From a checkpoint of a small self-supervised image encoder: arch resnet_bottleneck, 6.2 epochs.
Rows from block 6, named by matrix and row number. Rows with one number belong to one channel. Each number is 500 + 40 x the weight over its row's rms, rounded and kept within 0 to 999. All counts start at 0. Numbers have three digits each. After the name is the row's rms in percent of the matrix's.
# convs1: 3x3 conv, stride 2 (model.blocks.6.convs.1.weight, 192x192x3x3), inputs 28-34, a 3x3 kernel for each
# convs2: expand pointwise conv (model.blocks.6.convs.2.weight, 768x192x1x1, transposed), outputs 220-274
convs1.69 090:493493456499645512503425508495507502514503490484474525501537495506503543514498476612494547499550480500501475499539521512521498504486488540499497582499503516496510498586494504461502573498531
convs2.69 101:500501501485551501497517499504500491465500476521497522521486548391495415502470583504488487626501510495498499458483478499501502456501491498527503498501487488487499502
convs1.70 109:473499497502500388496494509538525576485462569472479497579500491468494475418502497489497510502480493513517410507501438492508497498487531539599517520383496478418462513500473485498506513498514
convs2.70 113:501501505486495509400498521502601521532498499503622501499492539499500472503438501498500463496478500543447488492497541497507536498499547502692501501508500500514545500
convs1.71 095:498573436528512543502433491398504478507519615575538536500497525500500506513488497510485503500509429549498498499473494474520500516509610482443573506458472477486498487517500499531670469486489
convs2.71 084:498475500504544468497502507493525548452502530482484501539478560441495487509499384515519480530491502472357498510543498503473498483531519536510505497501471645454530503
convs1.72 103:504511563504405434483318510507492495535494500470508488494469498491496444413410499476500474509506613554462503488463505479517503489515498467610468457446533514500565636591498510489513395502508
convs2.72 096:499482502474529499430519492492491494493519505499498496513486499492442639476551497641501480491503516486448468499516502474656495552518492532539515444493452490463488521
convs1.73 111:606514511489514518498468503497500500520509494501529491500463526481500495502495500539492454471474477438510502513538489507442517514456525490564675487532505478546497483503523529496531403493510
convs2.73 094:501458511501475500488500514515493500476503494508449421535568503493443541530480441439500473503498491491508515538513507504542500477512581505500453502473509691431498508
convs1.74 119:496502486504515482470447500520539499433491530473414500549505493487387511509500643527502451497413507535503474480585501502498542484309594490477488425461503501497538500479498504501499518500487
convs2.74 106:500526506537493452375481604754498477523496498410450498492501504488496471595479499540502525457466500726510574509502501496501436495501397502416483499494501517491478507
convs1.75 111:499525499485501483500546502506494475501501458501527500529480492524501504487503497516500496461510504471505484504490447561489494523516508499447417407558447501492496432482505495487485502497513
convs2.75 129:492496492501500486507504520515521470498506510484664489504500489505553504521491489652463500480510510516497458502503619486503489499496473499499487500426494495534501511
convs1.76 112:507396507499516496504462463487494490505506510503535498553502465463518501506532491448511535600498489501512478491504647562504549528621497493607523545496503498480510508484523477490523505542548
convs2.76 120:497500487491534489641464504558457623501496477492497589521492476515462505507488489481489497589499500614428479495518496502496532491504429495527504425500491482505499463
convs1.77 076:485512505464486499498503496496501498484516492500564561494502547500513519552517473466495500600534320516605498519501480526424470485505449427488488523510619460501503503526502515433487490623546
convs2.77 064:503507496496506500502505494494509440497454477503501593491318499528490505509540512498496510589491533505501542491497460496487495534471341509500506520480518497499475527
convs1.78 097:504488484456550524502464279487403507576457490513500616475469494499523500545476441550517498500509502499497505443487482403522491525468499534497520527526568491473470489541500494509494482489504
convs2.78 084:498493499503517465456485465500499552494457565498498496478488688430496515473482530475476561487513501500463493536516494500504484499500643510481480535482494566483549486
convs1.79 103:479500480533498497513493474505502523497492488505502500485461526522464499499522497494487516517509513583501450496441508524510504490484505487499505572519504471483495522502498448459599518438573
convs2.79 092:497477476497488500518519498501470511461483499503501514502478500539506494489497516513494468484511501485488506502504499501506454491448473479505497489498486534503498507
convs1.80 110:502497379485501504516495484466519500495491497539516447518619518394549574497514659514504489510511570499462466498491536490423543523503590497492529414464483509500495502563504523501457522499519
convs2.80 103:502506491491496529430503578569595496489509506491441482502534501475519487647522500582672504501434459596501507501515485502521501550505456447501499496494500502464419520
convs1.81 095:501487440543515501485512467495519522512448544497499492505606511501483494445472515553361515471517513487401497481506498500495504495503490499508540431464499448462504499491468487505620497438533
convs2.81 093:474481553562499499520493456527498509418501499498518471499501521501498494554501499565509487499494490526464429508502492497442496448492501464477428513506479479500489536
convs1.82 112:493509456495554539484496513493456514486480513569438497562500500536458464544388505498529488510545523499453504403493555453499507533505501477499516461546516529499505480460487447551524529623487
convs2.82 092:485501500504493495499520516515569503511515519501514487485519488488505500523499504498512372514507550519512456526502498520567497474504535514561502497519468489524493553
convs1.83 107:464500499478498474550508443490490492493502510504503542636506488371536583485533439503430557467508408551497672479538407472498501502454574511506525528492429472556478505498592502522458502500499
convs2.83 095:501483460497499417443486395527532352499504511462502495486496479502491498501508504488528499498489471484532454477538647480501432501506518516338455510468497502508503458
convs1.84 101:373509484499547370340501477503494559482391501518498493499408539480498490513515503499503500457460498510540601501528501499493472523498509440502512529494496570511505499499497499496507444566556
convs2.84 083:506508511537496684492436492441496450496500500500419484495501523511496503501495500502513498504502491474472594487500472482506521505459428503501522512503501513498497501
convs1.85 089:768671486618395551472497488479390467444505486498632453451468586503391409500500485499457493506496515514467563498529567498499450502498476497494497523466537482498505533338504493567499483548501
convs2.85 070:442507425358528499565497508474502487384492478482498510491532494485440496483490449506457510449487506435498500498440501525491495507460441392473530416481502484396484440
convs1.86 097:521517579434500485564478481515522488503572469469567511500421564489479518346496486472451509588494504462524499520543495500493514492513472436525677672517502487503514489494497493514435533571495
convs2.86 097:521504506497513499501492491500492410482499442504662500499505488512522502501618506480498501444488501501502499456512485500482499521513488503499472516489502489539574500
convs1.87 099:507497487437590476533446475487518471508494673551464501488472448541491396544473457504471515518502479497473576477544472502496503494503500499493555526535500446506343538485485522471516541481516
convs2.87 088:508498501501505467485506343499330485510497508465514501489520543487490507494504503489507443470493474497505497562501527490503436483505425492509490514414356511386538500
convs1.88 096:342481473527504520461498472493586622489404496480517544504502504474464559509517480435467616488493466512494500486492488520504497498480430531495472485438412497503520504504512467475516498488501
convs2.88 103:498499496492535532499499502499500535424543502502525502511505518593499495504507488525483503549494498479518506505499500498501601502500501502491493497498499547457507501
convs1.89 101:542507632490511556503469498505480504492460492502500499551496472457432493511522496495507455360493485507531416493512513612470512496422496466461486486504497486502617500486503537463478499497553
convs2.89 106:498496492502496506502490525508490548488522509520502572509425510526544498446473499488456502503479591499436499503503454491450478499502500502495508496499497491516512584
convs1.90 105:497502502486486500494479499500520490500533491499521522521487506498514492499489504490487499368522478474510456525512499534508507499502353542509507745501540403792612467516474501484359544422503
convs2.90 156:502498501498500516488498385466503500500500501437489509518510484512492500491501481500500502490506492461539397504498502482502495499501479503426494500351500486498499500
convs1.91 097:497503480499369481517499506519501500515484491495476500484515504481478481500493490467498535519499512525487470492481460496507519477448478503643516501501501500526489421501505499595502493521501
convs2.91 103:476497498501535460539472454499496494448549483603458509473489502504463495505517290500511499503496487512487500487461500938526507511481474468501488497516500416505500499
convs1.92 097:458510492511455517500500378514549506528536423543575505487506506511487480503500522457568460505581518491524501499516488499498442497546469526492504456498510481575486523479528508505509522500428
convs2.92 100:526488500518497499507493500500497628461497500467496420502427494331590523498460483498499511491482501501535443512494497472498496530527502508489500498469534532451498538
convs1.93 082:494530467502462425476500496467520495497505513505465490497487523480511500499500483511542497509357522513469478490462481510498517491429452500476492476526507490502583449484488515525512497524591
convs2.93 095:483500573366498503501501510509499502387496492506536482391510480573477501505504487416503492521511440510405491495517462503496515497487525506516500499504507501497481489
convs1.94 091:500463496511505653481499492469522503560512500430451485503464453503518496502360504574513537505465388416504516485487490535543561503565549494500488504504503505509486514496430434496525506488483
convs2.94 078:505480502500497482499522500500504503512495472489494536488482451511518500502474516439495562509498503500488509504750532502511500559590495557491505499507511502499499535
convs1.95 081:500502503493507475501510517504500495483408500501499499458477449530506530540511519490507524583481588537550512503561468557502652493361504553554467586511599595565634499487499588498501430525530
convs2.95 099:509501453501505523526508505502506503501499501497497544548558468587515518502469567516489488516549503484505849500559510485500502534515634512492487461335502504557500498
convs1.96 088:515487512562509337503500508559503492503554501473497512507506504501496479466484467434550499498568499522503485508504503514601498511559439463529473498456417502444470468492538501479503499465470
convs2.96 086:523560462510479501493469495523500500491484455498502532597485501570498509515497500461499489638530502497519499494488469497457553495477463463496511492471497460431500397
convs1.97 090:518437533480440502502495531522502500507498397505498463529523437580495512499512456484579385502532570505494539475499498504469492506474483515501403530491502498502490490518470571504463511548503
convs2.97 082:488508492480441500511356498494453392526377551434495503433502476509474420430535500506459499474501521502544500626499508501494483503496424493506539496490489425472497521
convs1.98 112:568496512484481502519504510420552496509380643491366526486488437511509460504498497499565499479495473507540451564437461571485473496533491505490508497507498489509634466584499523491466505507496
convs2.98 126:498503447639501526456495528508492455486477502503511503503503516498503511500488507489474497494500568500514484512498502504501506507498497501516502503496519504500475476
convs1.99 111:503499478518515499494523497533511499558526463487694492541504503500461499488503535433500509456512560516505499500417492500496489533505467484483501500497514495505500496592501491467438477500520
convs2.99 087:482490526494477501446483506508524528546523488505299581485504473485495518499501509454484497481502528476513500477460496507499500510457500487499500511443522497489501501
convs1.100 096:483478505479479453557483434494498501489489504501489482516463454482521580535544550546441506498479503503476468518506467457515492492550503450520522471488527464510499508492465521374484497494517
convs2.100 095:497468566539495519536495477491475497512477494494471459501497489496507627482474503358498496439460492487402395499606483592498499531498542504499360497477505491508488479
convs1.101 083:512595478450477451527469539496489498497554466502498566465508483515420566457448503539505483499529501498484498489501515496481484505470506492498518399504498478618437509489517503506486495505566
convs2.101 071:497496495439506506515496514539554489504474498510526501503466525525502497536472504492503496505495511502461505499503468490369488496496504507479497494463508505466584482
convs1.102 106:605500492494499565501506500445526504581603478504489501374493515499499505516504484501426481504483523700619551499512506499499510508482440539517460502503515490486554548509534563488527510492504
convs2.102 094:482499439557497514474530433504500462429486502480424494470479508502532503496471479510485496501687480476472502504486561452549522498466502480499478492500499525443398511
convs1.103 104:528447492506601464515485342504496504501500400494494507413504507493478562466502502490492535500533548538502507500561505552543334487488442545517562548450523502510499515524491506463567515495538
convs2.103 085:499636503512494512504575460484485489538508495493490496493439443500597483469579502498498498500419538475543513504523498500455497483565507507501492518467496479490482591
convs1.104 092:497462448503500512513523472481450504481589507512528480460470440410509501509490560499458491490550497359495521443474503520526503574501485504506484421519638545485549497378464495504499510463507
convs2.104 092:489510534495493519507481497507483491473496552519507509478525498494500511493687484479515492493499438495502508513504502504422500489503482505501511497494441481513489534
convs1.105 114:488498520489516500502466587483494501541500481540530501532498569505413499480578469475502503498503508515504468509534495453530554484486549428429542536540462504486456490694460393495498516404496
convs2.105 124:504518496511491510500483505503545679510504530491483584486500485554570784514506593494502522549496511488493498547516498494487500533499527498501500519500495509502481499
convs1.106 111:517493493524490525476504606626477475495499446520570589511503485499515509498446494499540486512501503509495566461541573551480502484489498536457496480497498500524512527545430467470512530513500
convs2.106 116:492492500494481495500389461543493498501548504498498534501543498516495454515508500484502442497480478496522492510506495463530466457522440495497473482471440496484502537
convs1.107 101:450499502496502501519485491559524508525536502500493507511450508413467509484484443500531578450497549500498498465503504507494470529500503482438495458499501512508557636485484482496510409504500
convs2.107 089:500544505408498503500500498492550468506504494494500501502526463500466491486496495553516514551483542498500306497455618498500502501500549497517515471464532500460500508
convs1.108 087:504510515464496476533405509534499478498519500500480490506494467470393510503499500518508475572506502501533508496474535492470499522460499533551553495505490411467456475524493506489478503495595
convs2.108 085:580543501506496501395448531468469497555516492500494457501504497465567554471552497510418494481500497445507496493550515496471405458599520525498473524499654505515501510
convs1.109 101:486498454491508498509505492519509489517485474500530512505481516426480520491534510589508517508496664498538523495494464493487495517476470396513412500480403469346449441489501442516501554475491
convs2.109 125:502475498465508513502488526489353476483505497515495508508489500503440494482500501409452502500503503443496489494501450513499599483493141502511513518455499500501511499
convs1.110 093:491470496508489545504500500515506515522513509694501505497440561536523347469495504466515555488551509560507566587515507486571464542511524527488489465559494481498432413512551585493500517497504
convs2.110 103:474502497496456504466475512468434493434506496450510475437461426496498504420483484488406516503502501437468492506521500440465500518499489499499501498491498469478473512
convs1.111 105:497489500507528441501518507495513532498498499490429538491497595436517501546391530498565505420487499594564505499497504506499512500500468531498505415552497431540482496534468502481495531492545
convs2.111 154:491472455488499449497538509487501414476499496558499510500652490507501511500496500494503500534502460498500493504499477498505509506499367498631527452440497497507495535
convs1.112 091:486492502503494479472515535592540501505463496499567474471467577508373505500498521464504443496501407493545433552433508503465502523536526504496527498501492500503508489511489503501498496503539
convs2.112 100:483503497500498493493500495494500517607505503487484498519516455523493473493488509489503514501494493515740487461496538497468510497526528571498447524599486544513478406
convs1.113 095:507475499496465508514491493499517505520504528482518475488528420521503512574549499498457469524518466503503570494439535497518624482480499503515555522508479589507543503503579503498455464404518
convs2.113 107:500501499483502644505516497494636513478501483497439454509500497498491496574470496527525499498528532549494551459496514500502566510496492506498484498501500504518503502
convs1.114 107:501531518525429451502500486509501504470494496478475469501550504497447501514507502500512661489446448501531472497498498520497530524432496509503499577499385541452529512499439473516324539623464
convs2.114 085:448468505520401477507590516514504474498535490497501499535497506513496530483451508508509494482476473498510499479522502491466519481475453460521465428500518510503469554
convs1.115 081:460503502533352388479488510461485506479534500536501492572504500504530514315505420477522521520426486495493510506446498494470505534458571496486494514435513427498504452625503411525697503546551
convs2.115 073:502495501506498504413512507501484497505428532616516497507497495520383494478472569501487486463498537467492497501500498604559500498520430508492496490496497638506535514
convs1.116 103:498452505496502497442383364552514498452489510432596524541460571493499500499483500497516522471472486507492461468481501489503525566544503515505512470588498494489501471453521474502515508461479
convs2.116 111:444485501651477429489513496501490508498498503503499490511489474496490528494554449497493443509499500519466488518515492479501494432503492504494511557459465434496499483
convs1.117 111:499517540506498474505511446504515480494558515502500548458566498494575522554466504479499522542497501507484466492484498439483503468467537578499478504494493470420503502501374506506491490483509
convs2.117 097:515498511444507459496509483493512445505473532497473503518503492498502484496493532496517496454501516509500488556513492498496500525505501493500455487409507544492493479
convs1.118 105:495533418497459499478400517472503528486464463500492514499479387587499499503551573470440574523501575459482499495499484506546495516505475425557497506681495570558492509507513451509505488489501
convs2.118 105:527500528502591543417506494461502502521501516518489514488475497441445497492521501426415489507459520438448497507612501501512502529499496510462564500517488499634499542
convs1.119 118:462506496501516482494500502426500506507511496503505502349451558518513489482390524507523420495499499408484500513495457555499495485498490484495506610470500498502498499447515503502499467498509
convs2.119 138:510486499490501483500520489501495545502520491464467504524479503472506502474517504497499546506634521499485506484527430501493534600547504761494488486505505499534505462
convs1.120 095:532479504513518591482496483496517495470496508637553497490495591458518486529497491521500463466509534468501466431502517604498482498463506481500552507491512492552649544474423499473512499502501
convs2.120 107:462523487461477498482513491512534500496486509428498486477491491514515506491469572500507488565496499493489542505499495467493415493496491451484477484497511500435480474
convs1.121 108:492488531505529517497487503511566487490468554440599493496430476514527455453503508438476498502528488471468510503504458501513480524502527482496503511500493537520516500548485501502505415488502
convs2.121 075:475553501512397522454483481517511321467420495498510471481504502509503452531505518510512500453515528498579482529463539499570494437499486484422464533477479539498578529
convs1.122 096:509643529501303525554492477494503485523511466519513502484535502496421471502500497517491502488455496489553502493542501489511513483525495519487508497497487499505496461492442656496384483517453
convs2.122 079:489476496505273493500374464465503428486494576485587453535481495497527472509435456490492380478481474495496501510516499498485500497498488509503581494507505518496494501
convs1.123 086:432542508506463504501501498549502492620404492499489501471509430509496495596376580490487472478524506421481485527506533392473497584511502514560505493516495489501571499532497495559463398506505
convs2.123 100:439501446508489520537498618492502386500410496515562548583687509584489502506499536504501508533454531498503496498505533522495539489422516434499481524548510490533493496
convs1.124 100:500493501499506492492475480508494408516498489508523561589474492570445595557590499505512539509497512543544509499488499510502499500512500503514503537485582541530515499499525517541503494469500
convs2.124 092:492471498562536497874433500524478638487503514495431492491496499497512500509494492437491518482448485517526588510467318494438502479502500497475489479498516498491507493
convs1.125 111:538446500473492500526529505498500512442488562501569497501385496492486502508501501493511500498487472529527616500489528472443523480504525498501483567503497497532487530479428502495428439574526
convs2.125 097:476501464494500499502489506478502513511511545513491490489418476496445508503491517546543477440522495533512484500511499515495501449499483497510457490430490629401559466
convs1.126 086:495492545514503468623473497502422533479541456424500539511504459495432418445500370508492501488553498437503543527543516608492505508454477550490493462516498481367492485551496493502512516510419
convs2.126 061:499476498472498515429505528497465500438355501505624444478488511491499497490496370515467486492459505491492497528465484521499502489498496482491497501473498471460499499
convs1.127 099:541514472507492451495507496481495477527497494513504486466491502511642508500494513490509560451538506495499503498484472470410477514477501512423484482499499500522595523502463507499452552485493
convs2.127 083:485483504537497493467504517501415484445507537521413532499538495503495557496501496590452537500516567501492554506500502521548523552456415415500490434620550488503498483
convs1.128 084:466495503492483500505498486497427498517514496570543506495502513564489493564496487489497504511514543434477488499555529498494521467383505508500526474278496565506505495518464520511449498498497
convs2.128 074:502495501502550500537501500502507503468493511500503498501491510782510466504496739507493655558495486486504509502492502406585489538468447494510501500435528548494503502
convs1.129 097:487512508497429467494525494502503494512506512503500469484515474504512476498501500570508499507594524541490489503738516501503456544499486500400546508498408459500496573461507537494510497545402
convs2.129 120:508499460483481501434543460500623376503505500511440583566487496556505404505422514501548500568490492497489500499444525499494494502456477487523498484544498464484497513
convs1.130 097:492533483512492502499534550518497558457454490506538496499486499551513495601512442493501492419464462465506491499503519505498500509492488435480297489498475504497514506501509499505493475503425
convs2.130 100:553502590491531519496550516527509498526477478508479532525498500499495474492519503500467501516505502499449453501576410508538499540499504501505512648515545517491505581
convs1.131 105:485461444467495511500497499509543489480392501497490555511509513496509519454448435553536505489492495504497500501507489500549482536455508500505496497492512540504500556492512492497509508534422
convs2.131 098:506479463501505473500495494507494503496405544506506511493445555518362505508507495499510511491525501507492491510506497392496589489507465500510499490508495487494562497
convs1.132 112:498522495486484547518469527528495490499572505465493508440584548503500503495497453463427517503393497562497501498484532496486500558481500483482514493527493475506557498499490500502482515511506
convs2.132 099:499501496502502473502499396477551514499500503498493500502505503501507526488473498518513522503890487482500522501482476498494603498428487493477501881499498494492497499
convs1.133 087:541453438471502531441478497519527528494582498487454422500556503499424487516495486548609544573491669515620569508530500497526437512503505426362511424509620505539505452499503444504509499501484
convs2.133 107:501457493443482476549464458506500501502501431642501525483468410502486496507510466501511520514495508506490500494500498526496503501497497498495503489445498480513538499
convs1.134 093:501501411474529502414499495500498496506405484642542444402531498493502514669558501485567531439568556470455524497472511530488489433477511528502477446505499425569663503499515405506445506507554
convs2.134 088:471487502515500499492503517490499471494547507494522508507467542642491506486619501527530499502501486511500469508499529487508498498528486542494481502498471484468500472
convs1.135 099:554525500495512519477525494477504563550497468490498500505491485470499502503504456483507486490533497499499494482496508496497495474413520439545506515512481515500501558493493493500415509506523
convs2.135 088:441506501518523498426465490503498495496489506501483477374461488507513545490447499493505498497504602482498500509508486542539403509470507494498616544542509508475499583
convs1.136 101:456496497517500503501496500428501497510498508437465496510423498496514559694514493589602489516486633485638590426507529494501574570566501520496512493488513502539502462479506500480519501501507
convs2.136 107:488502505495490649539490473501567577496503500492500499462501467521498498510514475496592463481495518543500503503460540503487436499502507498475439514511517483495456464
convs1.137 099:515575504573495508492495433517563559510469503512424461391495507476441481509581465530495556499499510489504509505513519534470500483480487510492501520496464485501540491538483507482495487554469
convs2.137 093:503505506658498536481486570505475509501524503489468508493482475509522499520509502460498514481492494491493602503494486497474512500503496506427503455500501590507492576
convs1.138 089:485511483578506516519503510514500490503483498522510503501527484502505492482522525499437480503456480533502555475430458499450505495378497494498496519498495511500485507503465437498468489504484
convs2.138 092:621485504495583378505474518520477524492506503509519517510499496478491473500499507477472499595511496504484495497512514503483503566488494500503537493459527502504503509
convs1.139 123:505503498519501550483494494517518506447495528420496495500502505505501455496526447488493501485490506494487512479500501461498399553499503501500467488516500586538508493540440469492533501481505
convs2.139 161:540501575502491498503500503501511480543501491491477499503607509500502501499498485498491545498496508486528484498580467502514460493550497609463492528535509520500504534
convs1.140 104:496479459502506593488461488501456501529485497498430513518497494531515442500405474504428501506513559497475498493530471500462495494546496506456473495481519517315543522601491444511502500487592
convs2.140 094:539520475481506483536556611499473505506504471509482492498527515481535502510540468496467534499491533485502515486471497444496577501502498505479523511514519499502507542
convs1.141 090:493459441511509529500499581477512484493430476551518472517527473498492526500501535495560544492475560494532502500485520502482480565511502501439495500499500589517488493484550481503461492616483
convs2.141 071:500498559507523497494465505516472519518504484496514501499568497523505479619518535497499500496482490510506501471458513507498499490504441468497464492559503591479485507
convs1.142 102:518482483498504492493534473497486501468506384508426569497502541504497498542502505431457534489494521496504537496591489461419533470506501493550469499493504536512498550520511517410562512536402
convs2.142 088:500473477500514498517532499447499502504506504508493498505532467513533485512505570518545492498484496540508493500550511492495522505538502503521482449505493485504488523
convs1.143 098:508386481420493516487503492494512501499488500476504467527426538479538474500494500468509374499520490412526521493531495466525519487525493508504502402493523505478495513494558488493512497511436
convs2.143 098:502465473501476432500518529488483511500494519518508609499704461500500475496491480501498502641493447499417496541502484514513498455494486497499501469496493462354495676
convs1.144 110:470484486614536501538477489501476497495495495489554334522556547533492496486450510505497493515491554501507447505545488503519511485490484501491496503502493497514511499487524506510522472606379
convs2.144 122:497501499469504492507488507499489510501503560502499502408415542507482499511470498489500465579489468521504501557494503500502494492502507502518529400514493518517470507
convs1.145 097:435494516667503510512431482523492502502464497550529494516488520444498537588499487610499471507474506505467478508489519535371457489533501490487491486502493488519491404420536496471556399500502
convs2.145 092:498500500600495517542505503500491480478507574508510460497499458508475482504497503509510500505477488523431514530450501496509525481495505486512518487499373485497503515
convs1.146 082:455488520501501502509530484453501536549512507503525471458513510675500490569606503545506433508443451500430435490603597661496520491504492503500509511504491505448481502510503492585495514493484
convs2.146 081:650501503496624500589497499441534492481472483459502493561501506498461498485492502514512593492437494500528512510499502456481500498513530508430494505471488491444499496
convs1.147 084:499434480487521505582554520496513501502420512511470498477480492521526482549656503516546487483491515464524542488515515529503501495507480498497497477409565490391502517510506509496509423505533
convs2.147 082:499488532501412466387468519504506499498500463498510530511498473501423562480505656471507496517522496470497557489500510497501503562496507492500499501482523502447502496
convs1.148 102:638506603498517572446471505456478505514496500488521491499497554390478492487496487499574519507500477473525497534491502498502501698509499488481501510504503485547500529468554495478551491415535
convs2.148 103:494460503451492541417540495450505498480500439500512498512494497506475447442546500513449474475502502503437500497492534494532502496496500496491498498573497493491495498
convs1.149 104:462495500507497508503497496500459419485571460587492457501550516483517506505458480473511494497589411499496481504498508479490504504488540503540499585514496509465379516503484500476495513474485
convs2.149 127:503436509498499489513494499499520495518506491696509496490507504440501500524501499475527508507469479519517496484499487618453505508499496501508496508496505498518500507
convs1.150 101:437538503501491441647507502642515454493501492494366509389499523515507516462524444480473485489527470478495516495515404522546508502450559524457514503694513533521499508485498513503455495481339
convs2.150 088:494481469509502465509507490512368507492397504477483486471493477492498454482503500500436464483524528502467508506512512470575376470530582522477499492503438517502470499
convs1.151 108:507587411569548432506511497489502502529510499491480497501501484539527492321481508479512495492500494534491503532508587518498498477425484501448506495489471498513478504502547365456493463502599
convs2.151 099:509486496382487499374396492540500519531499481507499524503582549497378463498503487508515499515501540497507500488493486520500477503494504494470504495512491522500450486
convs1.152 092:503504475487471500522418507509439422456553437512506516497517506499490532493499450501473484579508508483449498485501470502504505497488487494477480481536496498499505449495496611527419527538607
convs2.152 088:506507522495538493487500509454500395506519496494502499532500677502471524452501498507494507542505519463501488579500474456506500495504499500492497427502477495508499500
convs1.153 098:441450540672500503503499535533494497414504580451447484501449537545493534507492530474432500543499505512506496560472507458500562498511426480449503491495461491495423522546511412505447454481514
convs2.153 106:500498507501465490554493541514488522510452574496499487491495621531506438500462500489492498503492550504544503512510495495737440446505479490501444499564416502498506480
convs1.154 087:477503491497483518507504500505503468533505517506378463506470521499502397457328514500470484521506398500434498557630473497488493505495441500425489505530476487491501534420502486503525503508506
convs2.154 088:479459501490541566501476488536503495521416526514513502471498506494423505507519546466529432502514504528441495497484490529513500432497417501511501499520485492468499450
convs1.155 083:555499462460503442493469497536505520502331495531515497610389457462470489483500507500497499441557428503507401503508497505506498498496519545497497491488478454474521473519501474499435489460556
convs2.155 072:503504509499499467448506500497501487469469512500503500486442515404612475505459493489488528570494483504411498492499511505472500463491537487499481557444680481497481496
convs1.156 089:471524435505497466538501552442498508556507500496497496500511533501506502435566479512511527447497493491465496496467521569501497472496491491544519484488504482485501534487501484491407505491449
convs2.156 106:499430486500637505515465494500479452517510402501498452517569501505481657536495463490521489429498501502532500380486484499485499485497466501502414483501612500493504446
convs1.157 112:512541434504464561487500482487512491499503483509467497482635502497440377502517499502497541479535500496590479499502547501503496477568499500590500492395471502462469467488506498485537505481479
convs2.157 112:496528501500497438454494514502526503494502517489528464508476500507461500523498515538524497502446337520447517501505584495492448500501503498514502503461503478473479491
convs1.158 109:506507587631496500481601541483495471480473451494519513508483498538310500514762552517499571510474565510433493498480491469499498499527507500528521437557490377522507502490477462494496499492483
convs2.158 107:505504499475499501492533524507512499516518499503499481501494502501501511512502471535591507487490524500480502500479532506489498496398483477501489469490501498501502505
convs1.159 105:499499507506461488486438474474463491511496483531513471523514541530476558498527497496562490503570498498470449500502493504426506503499499434500412488539488509420499501528457492530512505594514
convs2.159 090:501500402503497497501486503501468524509481523522468457512528491503540525487433434471405505510498418496533504560485475508602558497485510494458532508549499539505496510
convs1.160 106:501534603504508472474476498506488496549519494499503473387605473547540492503487446521500499494490507478558513530519499533566524502519518491503493477500547457529496506548459497502544519460555
convs2.160 098:492810432497516508498531524512525483494497512499497670497492429488489463501506509600500499501486468500496499477502503503512546500418499494486499493460488494509501498
convs1.161 088:481505508414592511481475617502488506465482439465499497511465653455465487527490491500506488504516507537506510562496512532515491473504493497495513518497444500514488513456461497568483640564496
convs2.161 083:496535441500505499506508498489364473464473501504499629477504511511499468471496523509481516596500499494477506505501446477498446496479332481499577499508454507418497446
convs1.162 094:617433507503547500421501500564525380578531549499543530517521385488478505494484517496494469453519425497478395512498506462508529500505501511502433499504494482497519489538560554521517529502447
convs2.162 093:503494505485493504527505493495514460499510547511499515500494499438457501497480506500567460517486497498494521502491499497466499491487456517498500485494501519499483500
convs1.163 104:525487492464498497499505431474479501524623496519497471458501471506475536480522537496512400514501515508502448474531508532568491493494529487567446475500583525599481446512504483493556479509496
convs2.163 126:501508500500498535493491498480508487487419527495504477508491499564549482486503523486506493445512638488497493530594509499637538500518478525524508491550500513503499512
convs1.164 095:502501535502509509503499499501519497488605506510580500542450481468504507476526501540507491468505417473490406405443502501534510491494493511508491495477517501443484500498468554505523529499449
convs2.164 075:500516438491516507506450492531508499504508498502453513459487503492493513505499475508516510500598462508504498482597514512471474486526488503498447499499489478522528387
convs1.165 098:518482552459523458436478438500476480534512498450516510505501493551490429501562430503488417485487515519631534525488484496495533510533619453569462501453489489517508492500519496508484490487453
convs2.165 129:487485388484466508491530503531644499499499500467493545552582500505502509605503529502602500529515507568509493499541581493527500483498530500507527439491498493496482644
convs1.166 094:459551500315588527507407499503501507474498537530531499462505288490490543508494438540493535530556513527496415502502524511502480494537410551567540500518508448503519485484517498522495501499508
convs2.166 100:511508495502630491494520511502496545456499507501508511543508505507554604506513530455497512556486496500514474500505490499496517501477420483454544481486487526481510594
convs1.167 110:503538508497497499504493500497479491500477504535485493480505418497446533483537495512495481519526464505502509595501509472502486491502495458616521489541501465406489500365528500494502474489494
convs2.167 120:475515513509495532540500568503504561500492493498503496509463497481499524524533506558562471459573505498496502454505502496494475494505506529504505478520499498501506499
convs1.168 103:495497503493469520477621503529483476510506529488496500459461499496504492489525498508401499479551538501450483482499508460508513537502480484497496496548507537492454521500501465503503500525554
convs2.168 101:466488590498503501456499491513495474500540437483505501486561502485501493440518504521481502500401520471511508481526495501532494497547470488496516495632502522504496626
convs1.169 092:508545537485488479437547522508495480496471499325457532474546484501485466485505496490498494460516447501505520500505500517504487588430500527552506494517505559472537535382584494498511488574462
convs2.169 077:532462502501501499499497493503476515510493498529513477458515481495558494513454500529503643440495502481505500500543503500498501522565545495494488503492498518526501501
convs1.170 100:489472505472493735502528342458512462534520549478483534540495511490570517493494462508476548484500500465500529502497502499501500473479510429499504501461604530495467584505553518496522629507429
convs2.170 090:491511497503503456446514467492505520476468513491495464421480455496484508472432499529493489508529542480481497535473488504494498488477497473501489531507496499525498484
convs1.171 110:495497501593496480564508481509504494439501501549498496503494497476501556478504490534434526430500437482510509500478486499491498512486523495555523499498499540499493492441603496508440526514530
convs2.171 124:502499447499510501500498498504502513492482496496494501508294501498458495502500495552499487423501466497495505503492523492515389454498493495505479502499491496496499500
convs1.172 101:431514366496498496607449517418493493509531541423470544506511591512513492466501480501403527487478515454454625502481499499499509509478429499468479500469433491511472468648513492490445458412487
convs2.172 095:493508500496493469511498485498486507494496503519508499500501467514468481501498482505503392500493628467502450495505520500472592500500495502501490517478424530467495500
convs1.173 111:496637505580494501484415493551564454508499509499484485536508517496530498476513501545484497496572499451533578503509532484423474424501520493504421424554599504497498500506447495500493514448487
convs2.173 095:497536402488528494511402500500481502518515493503503517509473463497512466495415496511502474551502508439463499497490501507361504502479539480511790509490502488486501500